Weights of a small image diffusion model.
Training: adamw at rate 0.0032, 18200 steps, batches of 128.
Rows from block 7, named by matrix and row number. Rows with one number belong to one neuron. Each number is 128 + 32 x the weight over its row's rms, rounded and kept within 0 to 255. All counts start at 0. Numbers have three digits each. After the name is the row's rms in percent of the matrix's.
# gate: MLP gate (model.blocks.7.mlp.gate.weight, 336x128), inputs 0-127
# fc1: MLP up (model.blocks.7.mlp.fc1.weight, 336x128), inputs 0-127
# fc2: MLP down (model.blocks.7.mlp.fc2.weight, 128x336, transposed), outputs 0-127
gate.52 121:124087146140119106121111104184112128144152111133123146144197106149145169125164114090126155043113149079180157193140228119125097062102109103091103125134162135156107119133092125072079130169087156088157138124120174104147117160135093210156142127073150131141071133130122141124124078162175147203119093115114160083130123096142140144121167154142135123112114127114164177158151091102126089047150
gate.53 088:108096125108114207148107136091098089112214119123114090101113138105085175102155115201210119107131151116152136178135097126128152145126126199176126117155082151065056132167203143120156104100138105160151134103111139178153102095137129133085123168163126151140106109152094190130143112104108163118156107153138061108129143130185118118078113136129104162137092089194129139123154080142136087084084
gate.54 092:143122171072141113122134121179118150129124181069161139053137128096126170184122060170097096029131122078160141164111207132092183123109139071127135109142127138114123158175149102125144133051093184056103142152091118100161135128145071168149176158154145121124135127194123151114158115117174149118147113120093123147102129123160179114144120133179138104097084144096150084123119150084140156139122
gate.55 065:123110119168131164121108126122146143142106136082151159245071149095116102129085115105138133202133089143171084071157092158189133159109109163141120122112084174100132066122111099137083113155119180135112137097068092107082146146166146141169078075125102102170174153054129139139164142142078065135115164094114177127141109125097082183111123121103165127143155151113096160140102135152117151172116
gate.56 110:087167155138119057126160137124116113108148110138141152168143130143102113091153053113069141088129094167130120125129185103078115109137115090037098094135147086133069141077154201130163143120119171100069170146110092137153177126118091170148139176081122141078137134156128170167111126143115077141105173096122149110097126131166206157131135093103187125147100100168107161149124084131185147097081
gate.57 081:134086120193117155105120116091176125128109136109167132150079133100118178124114156181168139174149132135167153097177148127090131162081156135095111108100143158112128147132161068150044137162090163150159159106122110110130106107137148126124126072089102083166140152091129186176144114148088204128118192128093096187141116072116078135133093157185125153081091164050097091146114141110172082151108
gate.58 118:147064146150103185156116148126118052141127163069127131163110117116109173120124182091117198126155085143103135136162139126120179106152118097119158141187145156094189088171135149066178104113156133106101154142066122175148089083066123137146141135151121132091089112137087082180180099148191118164198142107130124104125180132146082090131105139183152177140117091152107109110091150104106095140166
gate.59 103:171103150092111135104106113108132134121187159051160115130096119185154158120168151113096126143125101162122128164100144124174167147148130135105073128136111157138237118107192116056217155085125124106129108125118111125163120109170136174097145094137168121088083094129090082096132108164212122136127124093102120130070147149129147152113105113106088107087146133185091059098099139105169136140172
gate.60 087:125173098056174141135152163124107171107149200147094166202137124139193077175085149109124103131165120110107036139138115156079141131108111123160119187114106090076138085106120174132148140079137049140106148109162125144134174150133113085135078145164073143097163139118163148113141055161060063118121154114116175143125126157140113126125105098119160111104120146110168095098114184128111136144126
gate.61 075:098169060143170122112109139105175103156082140097121163099112110137127131167106119082098154119148075109117111171090150122089117103117130119109100085112138159144159114139185130160112156120044168219076169104164130141164137114106107124090078155084064148164137092132109122095151142127128078160096141161110228126084171127126115151149084177170092097102161157123172101164160118106105179143156
gate.62 081:118095069106165107106155173130187086093077133125096136101175089082112144134126092133189125106111079088082134143093104153110127129150132143121108126139136146153178065121158106153199145134130187172141139117148156151080086138091130140138126123115147150084072140147092100171131127167111130167176089108120123090096196081198156176143109132162089151098079078153191086130138098096136102134199
gate.63 151:121179169138171108121165154205112166090102154173120139186134170153177073113115132072144097121124133094143152148105136154134087110101132097140154117101056083159126155077060153147088108124185120095129125157164133087129178170174129120152141113071132127155105152165163139143132187037123148168112099123120089144127080113100160133094176120101138132113127110164205144067112109145156118122076
gate.64 092:133119098093106131119149153113137138127117164146134153079126085133191118196139072119086123160109179088149179129099163128181154103152102140098148103148133083165070096166149168145202078132146139088090068150095119117133157150074089166145091162038142144161133177118129195144154136084061121130127111140143121137125134131123078117110134090129139123100107124114143159231171168125109179128131
gate.65 087:127151189180065164132154152121131123123186095123147045124181145118079122149103064073166120071146123092098117101147097119119089130148164104117136184148135126134075137112155131123127093112078099149069132160135072137106162166156114053150141066092128172153147135120156152095156101105122141162137180120114172188138129085106053102091160160143104125149148153097090164106140100186106126121164
gate.66 103:126143146143125102107190094095093147168105088159153090136164081153168141037100106094153163115165206140123125150082144112155144057064138153149165106132105129113140126140128152095169178126109138179059152161152155120126158156088167095127097103138122162123105182149074123092122109081094114161108132153049180142160184095111103119099130109147087118107086077103162132099169143127126087152092
gate.67 076:104118073112179097100155153150104078130132108143091152119155095177121168070137089157111110143100154105171165120145147105130101142108194125069098111087080166141144136121118097120132137146107130145143091161073134114143144114099114056089108065143166155188102087169174106151169204049099146176154179136127091156074102152132103071107166132136160136140106131149148080094169096180133134099104
gate.68 099:121095140157153134134129100159115109106122101084081156187171118114076148049110105167133149182101107115150219124107130056197144106127107181147131157152115112134163128169128117176148134132146125076117120133176166099130118111103147115126136133152157163207151175101108126147112075082095155154163124121122169158112139146120088118142181165082065125115088105177125154151119056120057153132076
gate.69 073:162082061137186138160069094116135149122099081123167164179157132144132133119153158170140138095131125154097179117106080143137143146118154100069083148175187125115162104127130105162139198165146167146081126077163159155133140131115105154117095133085115112083169090166168094163146091102144116170142126162119041114146110092119119143093089088115152101122133118026125136168146183112145180094150
gate.70 078:141112132172102134198099122154117105163124106129066165111087110096134139136112097088215103093161136116116175148123154104148164110158171174102094115138147183149150111122212159073160076130154115118151127117118101112173117107101221193167157160110106114078150141113173169110125151111090111149134134180091154063107127100126149137132118072115142146095114102172135104093129038111125124147166
gate.71 101:143160123142052144139163133155109130165122111177098159183144146103049178165115168060141107104122099137154171108110145115100087135071177123189130132108118134138080112139154136105128089153112076052097067113149110181111136152131147088110129147103096161134178174156137107101100098120104097158138139166134142103090130124115080088096143107189173162136111126096122197083109139080063165147173
gate.72 074:133131118118161078129101050154150112141160098118131128158163162101119151098082072148138117122128195179132113121115108107172082141078167193145133103139156165074162085135146142183088127133124089108145094158112109128132096127122165163139167149123161138181113087105115110224110102179175121163123119183138185141136156078094150122117132157086065181116120118120160110083136098149071174120194
gate.73 136:146107131200132118149132118148112061096122090127112203181118109144082146100107157140145194172133089166158154109120127118132143106200098149134167133160115146141106088124080061115133111218152145042155128143083165155094101091118149094189168106139106147212127161110107139143123105115133144167158106099077102137108164092154100124154137176132152177119118112141108128117173105135057157111120
gate.74 138:143132124152099125157124098100061075144176106077180119124155131096133145099149170145106170098162101166123173122191090147125233109145138144102139096160149181129076078175127146167135088132145158115122125143106100144117119135111090130129134182102121103125102132144093099127098101113157160170154170093113146112109177145154128100087074173161178177110185126117074128219088127059104112109107
gate.75 105:109163158102143140152127145151151101117073121212125129156121121166124089112059116089095117151126145120100137097078130126117163146161171103122160104156101139119162097077103148154089143104132140111102187159114091186087152177109113079131106122142102105060120071085138124179145127149107065050155175144134119090037141176128172144154140081104097135162084124132155155138165153204135118164137
gate.76 100:122117119105094157146141153071118109121095141109176103127088119146154138158085108138087139075150123073115132150113147136131142092134115135097132097134123102128165114181136150125159111083183063130037070126113124118153141131116110137124093185128149135150070111190120134149164127164081112127125157151085075145103189159198207043152097156133156142101123095167233095141166147115133155129117
gate.77 111:125096168112086121113182158176116126097117093204076152205106142160144103153130113141165137099114102122137162145121073153148143060147134123174172109113095104147111107152122105108139072122143101079110091151113131161121174232127107050101132160119147165125118147188116135094107166199163130113137098094079139121075148143202120117080152115126112144125096109129110176085159133129089174102098
gate.78 095:143145158146072154155134133071101134137120197150156088090048139077159168150086135181102117120131049110069113150120133160116165137068124102142138110110129112131122120139140102119102122118104148149036092145072141180117143156110120072096100116140053156101158189136132159216134171095093132116123100176118147172134123110145183173137118078130172087123160126147133141186149142113141132117129
gate.79 109:142139109102133151189147170118042110131142146151121084118064140112094118118099112107163118139101159141142103144165158111154160094086162120160181156146107121125106159140197125097133097169105081125124134192109141214124172153120152098073126149139117209074134121096131112115132156127144122157142097151085167139127160081130142056091128062172193133094103107156068102144163168148162107125181
gate.80 078:082176094109182132124164128153105111180127146166103137141096108154151123092178113154146117151160167123173136088102108099157154128135182110100090125071107160128119132053138081169128172180136141120078111113131163110120160086122110117089196122095093099177182107117171116139168130117080178173085099076082149144057140112136132128141164091151151059077155126096189159088134165164135085125126
gate.81 086:148120147130096136111170125074100098112098137105206109150125143185108136175140174160178099142093141155154128133158123165111114107152189126096143141144086169170165138130165106057068134186131139022130141147085119150186114176163166151153125084114154128153102104139127154164102143077142181150158144150137089115157113066134125153099124118149156143112145157112096148046145080174186108128096
gate.82 091:132075080162162135100108112129127125016167115160165164139144130147123122149098103131130127095170150186184143130103132102145135129154118132146104133200110078111111140090130179133106018120120149126088135073130090107182148138144150150128051167177086116172114078165203156090098090096121105100127100124135145139143144180142166092068142112126140204127114112101115111137116128107145140140113
gate.83 092:132126180153135118141112136133108099089121086088149175120111109134109140117105089122132133169055123115058150123110073112151121112141097163104106106119155141154082076151201162179178095116119132147189124122166126141095117147117182106190097122106052127113132196092127114118115176107071166132206104190138103143114123137120110097144074150140075182186139161192141175108102139101095112154106
gate.84 089:147147098104098140130129124117139112139157179089064199120122127131139165118132086149193149111130092196068124127121187133122169109183141152130129150136097129104129105129121139123149106159134152122155080128134147127157130133187128125167164106059125112151133207168121130138115057138186161165142000142112071127129144097125110152138124128107157158093066096177149063153135085093109126116148
gate.85 083:130098161171122100169123124151131072090114104150162149147135146154107136123133123131073138167134118130149216136102153139165068089178125165136131131117178149115125105122104146185165112128158150127087127171144129106111114128150146142138174104104093160239113140141155157141081156108124127163156179122063122150145144168132077145159143162084105148041081093118126097133181067155057174094086
gate.86 084:140101127083128063129136083067127102184112134169178139135087118174061138106140133160106169108134126086133136132120160089137100168112135106174110080090155150150131073082125041126118082146155175193135157089158130109155066065159136161105100128128122129133137155153126129103143151116143118199050153111111136153139075089129125173142120164117155131069129164142145104217153136121146178124104
fc1.52 116:159169104105180111112165193112150134102073119126081103150141119117114085133031161102089086139159103044085104111092144134092102133161137160223181153124154165097123158140093131141148128116142155111098129132137158133110135164125118109164184112190069107121148128120064096112130167106135129121170147147096145180096183144124141092131022127118168111113102106112129115133131105107125101185123
fc1.53 099:100138166135206108115131103123165134176120107154145147130187136099129127147098150115194094174113085123133124084089121103075132143124145090086103187103091146158127179076115097171119193151104128090184178119116139092137125138153112159124139117106136103119186121092134172137120152134154099090086052084140082122170103125079172208095172060168115095131134117091118134179079133142141171114157
fc1.54 095:164146144140117168139107166137117148116176135161075152123151105037163117073156082146153133123094125164073106113135135111108098108162070115110102164159159087132112144158162168134116110103126114084143121142133113197148173179112135124154098204231199114117114160108133181123131111111055100119163175168111167133124158170164134094082093129152125172092115135100116156104071094154118100117107
fc1.55 070:182123075116180186108118154103108096159145130142097175106187120129140122103163129138186170120155094168119080156134111152115150174125163073170140143146133134132146053133147138068124139114142115076192127123095149224071103107143099078132173134137099123121092131173135071134116088157139121160142111090122099096109153124141115137143113112152063084100134118092093077099123117106219156128193
fc1.56 100:152131109124158107109142140179136187075127139086097123167083136162084139165118133159147091127120151126175192147083094116148130117127124143139156096116097124193129101167144161128137096106158074132137067103178175085172135131165165096102134170128126139155136144142125123206070155095093078087136112191102162092117164166147110124054130113098145139127112149066124155119138216090043125142128
fc1.57 078:134146165152106090129164141142085123079098123205155116091140124126129114073126172149120149176128065126149049129105114111099064140166162146133134148147105136092057123065127097214074122175116112145132188163120123107158123158174121147121138136056171105146113100114115175154114182085092076084118118135122096161127118114150127215137168150110133143149144083176109153119171147136135140113080
fc1.58 114:150144099150069174130098154223123085119124140172066093145074095195152123116136124086113142086158144118076133150119164096122164133188133143114153095177192122121144117144152094150160102074135116154115093146151155159096102116125114134115084157150171101093058097107128115148107067132160153136162092108117102063107146144144136135148107144081093162121145099187146118124166074130212084126091
fc1.59 112:112193096120137073106150148100101138145129156205099105098188136163126137133153066105126109133099195102106074149092143109133147112126143132145118193139147114142055124106086107143160083146143069174105062129194147162193127111108134109121125241144107122148106137181123069105080155123098178118138128160162154104126149084127145068141153163080116116157124146111119148095116114127081127113116
fc1.60 092:109110083126099173106118110132066144195104147124163178138162151161161120126182094224129101226142172123108104140067117144133148130069161149126124155125049188082091134178091110143162172137140084083140073137142148102045127126104137139135116179145148127144165124094090155094130152124150122126116118116170145147176139106103105085107145087109135132150196128124107099129110130110117093096095
fc1.61 090:130188155135165100145122097116124128132138046117144073148182114129146142072139171190104137129141107165060117121140179123075165110107079159141140128147115078096114116120141073111131169057180079129083164137147113209157124142145162139109106158220171122151180194109097187143131118101070120067132090099130120125156151149134112120130096173117130131127105110131171124110093098128151097147106
fc1.62 101:133130137103108170121135108171091084096131177140149109171108116166075100122129114123131149168127162137101083152121141130129155084207111132108127092136107136109255085152120182131169108127132119140124094125118108137166130194116144049070128104141095145131109148159148130133076123197164155140169111148128150120124160124134170143122133118116074175121111172191087112035099134099151136124073
fc1.63 106:150148113120083164121090147152143102133152118098130163108050161130096150133138159166164120173194102164125121093125181131098126170146068150126103082155127156119130096109144105104127191165159125121198124107068122129061062110105123166088144032176156129082086113122135142173117090201095094090141063094137074144168129153142111136169110070145104114126140131153126101132166139123138165143150
fc1.64 105:121167134072165101105132161147074126117148120158105111137065156101107069117147143118175127114152077159116171148115141139178182090125121105124148075109111120117146141150169115145155144088103087161109141140127148139084124166097136156085157156078092134080140167090137037100145134131127170196175061119138132169148161096136145127164143205118140143154170106158160156086150124038062081123124
fc1.65 101:118096097131152094116124119141120117110064106117144200159119097159165107062150132163162148120139182179152152102147098123132162125089173141162112143112072122104101104145103042149096118157106125079144150117144160130098130131141149179146144141149130050120180162068099172158132144073140117076138137128132181087101112114120187078096178161131095124139205141063089168160103113113110068162127
fc1.66 094:192110195130099128100123103139147108089003172120144175144140103145060115140147081111091196185127179160138122085097128145093152106127112130063182113135096133141133107131116129121107034177132083133161117187133124128121076178176151128120142142075143141112107124149098097168140145108181137125140169139132057134095176152115101120131136119106158161127147111156077162097121123117153129114122
fc1.67 100:119151113181113102136152118115119079128161086135153117075122124149109107142149091153126131075117140148129154134110136110110164114120169088095146070110163169083150136100181141102204111151165108157081109158137131145136146136107126094110184085103159183082103168135130137049126187070095158127115177101123207110081146171157127103112130179240152127125165151144099169154141092136142076091138
fc1.68 117:136119136166159066110132126164222129103149157097132106098141078141123183107129103134100150068145090108094208157133103143137121109149139099100148152144142141170086155171096049145117108144116140180185081156153124132236139132113092154123119121134104121153068124103133119111197150142095195066162171112120086113117156073135136141126110165135102150136124101137109169118116076142099070124111
fc1.69 090:174110214079128130158111113140090143118108148106160119076150119094094089106170099100157144132162111103150104151090183093161144138160167095104084086192139135175119102147147158099144164109111061155109120127124135146173162169119074170121192148120146105126154120056171158122138179118123161080119170154137142076149124155159057104132160107097177092118131171131117176090102085185137133075145
fc1.70 079:107152078148113104160109145123109134173102134179074115089129134137182186067153080121164135100140158134130137114113145084231069142128205200115076141123155155141141155116142090130134092122144152125160135070181143079118143076092170101162161099173086092115147048108218109102103156111084145166107089141108131154133116092113131110146123103160137136097140098125151099132126122132123083156123
fc1.71 111:147149120165142099117128121101118111083123142086181118111152126114110084123137138122168142173209081131131050131150165134067103122111073121093136104118138095100076098086158184133094152130125144185152159136109116137104153138152144114172122128091114125126128122093112146097148114116049077123146225087137210116138123144143167067100103137137210146135159169174171125137107137109143054110172
fc1.72 097:116122107146181137119118086114200129157115147137107107130121165112133126123107128169117160065160125145149103141117121077152068138111147109185100115145160118094116166119142020166147192046119210224067122117179136091163123089087144108062126161131107176158153113147160147114115175098096162133090102131143149113145092124120131072145111099088122114101139131146116081141130114108143163114167
fc1.73 099:132123075162137088109127138126123121135143074135130117150157107143073140114098109152140122125149111046079165161124093135146085100129128117087179111129173108119108156153138086142172113133108118151135087137161139162168157146085077106165125170121145145190067197081121140132114125159088215119164208133123172145114143105159109093174137159054087109151100111161080177118172093120055119107083
fc1.74 104:129122156156172094116148114146130111135143085092153131208097143156083139127158123156128104091164155150108127139104102137124124108107150139115104116124149166043070168150135173130168141163115150101199108134168089089151112161139120171144177139120104124128106172132115150111100068158158151086121182179125128121102158048155192120091118168159122112138177108106059175155129094016115088113133
fc1.75 106:153131165133137158141133131123143083128109100100123101111116097033109066134062187123096108141149122127153136126144117126135095148115165120178171114162088132098124125103173109152148119075109124112071195172124109177083142147113126142160111122196078106099148122100139123105186179120070162110148208108134141194088120164125131051138170124167092128129137121135121178066106164161184089154116
fc1.76 095:134120141131211111136149146101169127118126180147090140145098128151132150146138118114167135149172109135120160120130118149074167112065161136119130001147158142102124115079160102153118135162126210147131113149199144128074113119111119114141186088056123185153163145150102134100117111202140144140132100102119130168132140095084134180101098141095074126109123124208045115122154110103115126117100
fc1.77 117:101117076095202155105159132121153176157079129088149158146068104058103182139141100174159153114075102144125152112118073146094160110127110133130096125084124144153153155147130173092186122118111161144129099099148136119173158160129152148141102111116165167080150095116131097023151142142116147091132205140142117183122137127190141157087122082143118079135083103090130136161129059070150145102147
fc1.78 104:110115179142204095101134119121145140129146139097130040155137119167147136132089117106116136050148201132154103125090117080086141167139113127121115064132200111160109125136152133110144120144157128208101090114216140107176110105116145049146157165116175155172135147162124124089140140160158175139112132107137187122145095112119079057139148133120114087128179132153072086139128093126159157126090
fc1.79 102:175113110154171135170151144129102079123136123141113105148137136178127146162128179083137153079098149128132045190152156163094159112132167060142147135131169169073132129145152123021115130118134140111163134137161162140186135142124165110151129108157088107056127135123148099152152136178138105134118099111080110105141110122158199149070139065195141129055118099089103142141142077089179134133159
fc1.80 086:178096138078124117115131114123131173100099135122147114181111152137143137132041121070084072157124092060212124138117118170177138139117111180161200133152089100138138142152084099145146118056134121055116149084110161135103124141169137083127102088149105121147077102176123120137150141098092119138143147137135095200142097138059143120151101185089133137149144087091134140102105144108137150191070
fc1.81 102:096163098144160141126143195133170100152163085102146112104128153089141099118140199162207116095108144163177104147094086104163143133147134135164101127119103152100099149085159121153134119141123088156136116087117094171190143126143135082066140064183142147131112147094152184143137100097125096115142179108118085168127136146103072130129115198134078136071161076093176168133086108106146197172081
fc1.82 107:108168093153108150151101126081085077136191155166077110138119162107160138128098093127133088135114131126157121196134152126128165152100117091118162135199165118113124112181087087162130090127204048178103100129117110159160136000115107146097124102128146111107092104103130146148193094147147141101139147116123092135103130146108129132185115160114133182137140147149130111140163055163128077125125
fc1.83 110:127093151116144162103142070072063114145124118139154104157147147138175145130125149133154116115154066133205106141188088148123131134172143109147131150123090108135135143083086117089158146134124154152051121122117092125117117134132093169066138097146190118126116142115116172090142102113212095112096167070142203148137091128119135105131194122169169116138140210142063125159106109173205135110090
fc1.84 105:069132117133075118106103115203060156108134145099172079170130148105134076100181130132106140164160156085114144120150097129094211091164118136066098141096111072151098075152119123130192092116117119163112130122166122095134130159122130137125108197106132153161106123134106133137053104103114153143117146115121133139153115088139197153088093181114125152122162168134056104191144126131132149109036
fc1.85 122:143138146142101064159176145161123118069170108097101123128085122125130140108131133075124130098144138142128201171119127097151142051121149128117141131190147095150130113162134114139133096178135129081127155185135163137168166161108126155139189163097106154167123118124093162088106111124149093129166119123074177122109192129194074145187144178089093134075098132188126206089116070131075111109086
fc1.86 084:123168131114102126104139141075143158123118137083167137127125107164075128145116140146060093120130090089118147122061141134103120126114054123121125085107201139082092102105110139158106136132160248109144167134135163114173098125111068137203122145086117155109149195171104101140131094132108174160131139180135060108137175131151122186161058097101134119127171142141153105152109106062148144116135
fc2.52 118:143141147158159154125126105185134110143124126116096171127086136140130172158126110120063137111149160142139102153070091125144165139158135138104166106106156112173116150101117142174069143086119122147126188143101126114187129114129127084179134109078171090154092076131163132108134156125108164172123087179151137159150164134104142168058090121171183113168197130142144035194149091220173107124131
fc2.53 096:138109092150171170123136148161144100119153095098170120111090117101163144135094136108056110120083088108187107132145098110119137111137141148095078083090060149068087138153189101122099153169154138118150070119100129119146125137101142159109098132122126181114144085105114113121135179132173157161119069168124252104165109137133130104156182147102102127142090060075178108121082119111114150108193
fc2.54 085:156120095162140136111150095176159116130129094079116106149150150129112094100117150121134120081125084161126125175102132190133145127131109128144141132175125103185109108155139141163116144029117063192160119130169166102136122124123165160109151101110074183097113141101152207166094137123079109114127132236169184139146117151113142099052121108145178109144169073122180122148175088144150109142089
fc2.55 060:125120082106149104130123118167177113103130038113159138146090135082178145111147053121160120157104138105105196101095202106146091096167144180110133045117071119143097122093121140130099115158143147149064186110168096159127138124154136127131138145153124109088201129094135150087114144069086057075133135150068108138113155131139114159122109162167094132123087157128145104146099075167072124131145
fc2.56 117:135088165154132117131128141150152134154132143103139093045089120093136165139089149107076161087141131079013110078082165121141150142181117169090117108118151148098116158099065194110130132134171147117059175115136113121154136150130118182071092098143153091104123135140126157150116155073124186080134115117117195144110118103117119131094141114030094133116124149122108106203151159139101134114123
fc2.57 075:132171106149118142141114116140077139134142154200131123082152114160115187152112170103102121090117095151232113111118111102095164142174125099149163207167127151089082112179143150096172118082126155135137168130179166099100122119127114094133121116100174160173102155154140128117153124071131152142115179133157130151149116119106070062155129176063077130101097088073141122079168145157169078132082
fc2.58 111:120170144094117181130149118059130139138132152165111154157177125220155164126122158128118115103084152165073143116198097143116120072089120119152145166150178106146130206129145095110151107156071152119098133132175128098118123069127132123126121032150217131119088116165139138149128075116138122099106142175150126126130147092103107196124092108137104148170151107170180114139200118107179105131113
fc2.59 115:133150088077134096129123152154109127154130129128199114047174129171118157164152167074142149167118172126098154118170121134120148139073133159132101082120151110087060169144178122111078153136125105194086141122148123155034125150105128107053102148164157148153127140153157168165136126125167118097153137156131140110145118087113172171162128079168120149155135124126199085104103158151191157127057
fc2.60 083:129087158112111117130135130105069146115136136121130135178091109177138091137124084142112126166085150180108065099163128100163121111099140141122120116165081123059159096099105058112032176115108051169120128120188145165165147167151147160128166135119090132102104111120128097157116100078143041129122144106133035138120125167138101148099114106170190127115108110150122069090121101074146153135151
fc2.61 082:111138141099098128152117134143103094111112123172115086208072142152164141154148153153117096142124101142162144096176098112091123166150144085157169186093100130136120120147141090152097146168138168194103123124121095148115130081132089150106177118134128178148160141118103064080191193156121126118143098128160142155145059130121141179204115124195098139155109139098184207152107135099187165157184
fc2.62 092:099138139163076164127107056079091108146121097152113115176216115150091129139093188168115106119118129160176133157126057190165147124080125118081155155129186085119112099078168134129153120129089105097159121108097156125096109114152115183081153154164192142081102080126100149124119110133108073116142191134178094172126136114112122085148115120184168137174119131113162154071152157122127157093167
fc2.63 101:128157111114149159136141121028130144120122156122146175162184142199128072113142154176124131106066151117115144162184080104131134122095134151176138157196109128105171099175165137093135143176126118148104126115139179114154123123201144098151146047129133106133084106143169164108100076175089100144125094143132142136131155119119139109062078100097116129138128104094123119090197070136215111137140
fc2.64 107:149128105127114161136144141087139145147113159166155104144092113143159081150128185105145115113120112142134086102096186123116183117133123168129125081099136109114115041117089042097175146166079162186071097138133177137158153137134125123146132120216135139106139178085143173095092130116164070202129161143099070104147114063129140109183149143139144128160102065164106116078108116066125109118128
fc2.65 097:120109126163075141131127126094108111130126090098068109162088110114092097160118067148080123074160108158185100132107156092112105084067118129111144205172148149125151083144152105101154097188037134161164106092079171136160122131131133175114167128110162135109073178123158109147114100141104142095134102072135143183141115110154044117167094130137146139126074075125101093098159137175150163092132
fc2.66 119:135073155169160097130121185086138131035131128115107140106187126063144123112145156131137119110163205175115111142101133136083140087066122123056128108126125140130108079166145126139182147185118143044138128108148110149116150167172156095140120129140158114091153141197139138128118132080148117161158133162153116127138184151108159069071129090142124138125189090098107135151105153113110074048100
fc2.67 078:118138102056088133125137092140062117138116120129090106085160100082165099052141145145072104112096149176092157116188104129087099139063143072118141143107221124165129126105166123152156129095096128057147142136235117143155121099149126135109135217060135102146117078143105106171141077129137151159143132149139111127154129159125133149126131119108099146125124173127146192135102105100091106145106
fc2.68 097:134101102072087125114126118140165122123112101140152094155157091126100070108098039172101136065124092143143150116152116104184081141100108183110144149125139108120166121135076178192122081097056151097142141140145113120135124089125111110122104068151134083078098126149126162127147075097090123101129105086157125108159112147137133217112102084206050132118115178164083113143161084157134149122160
fc2.69 092:097138025153082121104101124095105125112129114108146128096136145047132135112121086093082136150113162140184094106144091113125082134113141102125114142106103125155150065129183059131147091102143074123137088113119143132100131072096149085140150133158158112091128151247127083166133137164167081175121163082154113105144139152121082109122137127174102153118164152106128120075106049084101134104097
fc2.70 080:133092120150104106121145154138145135132125135157189134143107175064146103076139081122077140132080145133122102118123196141171092126108119125084111127113111158128127133125151115118105154140137096156189111129100135109134146101079128068156109168051141123022126094142155080136122038135160113191123123085146080069127111144123124187102174109087109130122159103124132079091101062131180073133073
fc2.71 114:132108116162143114132142123168132128141129063103125085113100106126109103098124096162108141162213094156172126143152099106105044156126110114120155104130093152147109087190098210149122109120132185102054129133098138143156141128132126203099120079168148117113119140214133162077149167128132130106126074104111197131129114132142147134082092136146053123120126170124130182208123084153174134116167
fc2.72 082:130079116155133151124145096097119130151138193111194169101142110088196144151149102134147110222157062123123088121131162121120129117203127177110097162121177163084124132094137145161193159165161100209122099138099132108069118155147117094162116219112187118127119164156110171067137126090129113101152112084076120110124088107113090114159093152165113103137125148153143143109113141164095124156110
fc2.73 110:125138127124176185120136118114120137113123082117192120141112128152129056156087095179141118083094134155111103188162132117124099107091121144122134094125085110151192068116148148122145122157004157158143117123126121071082121086165158101145105097140171138109084136148149094151109096140129149154128135112126121139132140084070129170173128035218162117171119113115141111082206123103108128121141
fc2.74 102:120126152076079154132111127028141128101138115106192194111167132166131089144127020219142141190133135143088134119145169122117124148096126134138137079144092101144143168179160231116127134152130134137104134119152105094097112124139117147158108080123098135130140158102157116126099158163143077127113065121138178141118150102084089149125101127171120120154082183092091120128127113095178165132103
fc2.75 107:133139081116125143117129135111115135131125040148111083144071110076140069175100194159190151161148117082148104146126136127191139122116125128120087094143084122168150102149091153137159125129091116098104057120092102119171137143138123117054112133206113113102160147144125125155167172114115160098122224142146094181155125110135078064161168145087177128118167145133099177076145172112144153134131
fc2.76 113:147169171169038117127138114084111121100123112154129134117097139101133055166118119120115148125115094100149056161124135185155126119102123133123128051104124153115071096178082070080150130146121107158160150126066133131113116162148122124117164206167158120134145102209129074077154124123091165157118134081146127135156094091094188067140182129120167133128097114154113077088130145099103137149188
fc2.77 124:094124101119074096127138140139101112134134137116176119119043099167160127163149164095115120155075101168118177116090105132123140085092126146096122154119154110103129115096177179105179130130173067111115146132145108129188128144153132157057155196133070153140141031049111118056130120106134087094132070097133079084145128147136133106127127141098175109137122136151167116079122214139139103131157
fc2.78 108:126117153177123188129113133173104091108127134066091112060138109145146055170164181153160128106136211087177144117168135135194050119118134141110135120146147106098177100131133223144114125125141099089133066119057121147114113122136120149116134134092098131098125177107118114099133126145061114144126147123138115116094120162114140089070109155121106110115116115169053136171116144034101139135110
fc2.79 087:130123182126142131117133119094045159082117130121146154128134115113147167086121105127098122075078186138106076160095171098099137149170139163133137201129119128183146101123168117067177117125125152177144182126115120144138122130110135110101131118126169110190119119171093120150115136174139169107136100080189142149090119111136118088195148165023125127108194169112136128143142185102207101114093
fc2.80 099:134102179173119178136112138142133164099127073121145189184004138177098143187161075134142119153129174086112120120151094127172154109136097113122102070097093119126144124110121136130092143100118155094111128133112115146127125105127140144024160055176128130132143111115133152131122192095148170077126136153104117107141118109150119115161130172090104127122139152124128157201178181146193113180149
fc2.81 110:120109140144076138136131110142168135100129086150086169208088099159123157103136135111138140156136098127174118098143089112148075132105131104135112153162090153159141135128169061147101068119171127056172102128085168113136123130105125134200115108132102144110074074155148127108119165179154130157133188134153177129156105145121084182093129143125160133096093076118251136206170103152141138129112
fc2.82 128:113127123121127111143142097125105122138126198136126107144210145091162127099124101115124106104146140196138147130132108109138089144124148102094142202123144105178125129131120090155098123090108107189166130154132149132118138124099151061137166151074157054157078118122110096120128076145134066206132077093121069134103142124129174176096113165178157149117113073137084073087070030112128104110102
fc2.83 101:120122130111168142114149153103120132136156144156116125112110144107147157162161092138109131067179103111114101134116148144071153138127142096125136124141131102174125151132087123119112125155107222169090175136179101133142118171119116096175081130101121184148111127165165136136124130144131206133133051050147213156131101125135112097198141141087068124187135104144041170114122165064063121135089
fc2.84 104:113141109131114191133141102047090130109122108101091130190142113173164081150131161123121111085083136120107225155127155208178075080141143121141116083108164108176115165126161101138119121141134126146076109141124110102139101095102160129107086140154154178150100169151122115100097134148121104153148210103167133117103115076076220132102144114122120124152132087117204156158153174113131084154124
fc2.85 084:124152143071149133134125115137188143120131119106129113160101136149142098152133100193105132071107162125108179099103159074114153141081114131121118066123076128138125105120041158119124139167093182137154148120112133103135128110149109157115144110117189118111127145137101151078130113094105164111109105144204135134131137140113192158103147013205173136065086118111098104148131104051080166122190
fc2.86 094:129133192098145108111145143101055147110118127090187173152134145154149132128157111160098159186061120102173140160181160096162128118113144070142129097118124135105131140127146116110131107124094142127176160138145089158162140152137125127147093098100101078178189117097058102147138092153177134098167077095095134083055134062128154133112206164133128142056165177147129191154124137068135098132122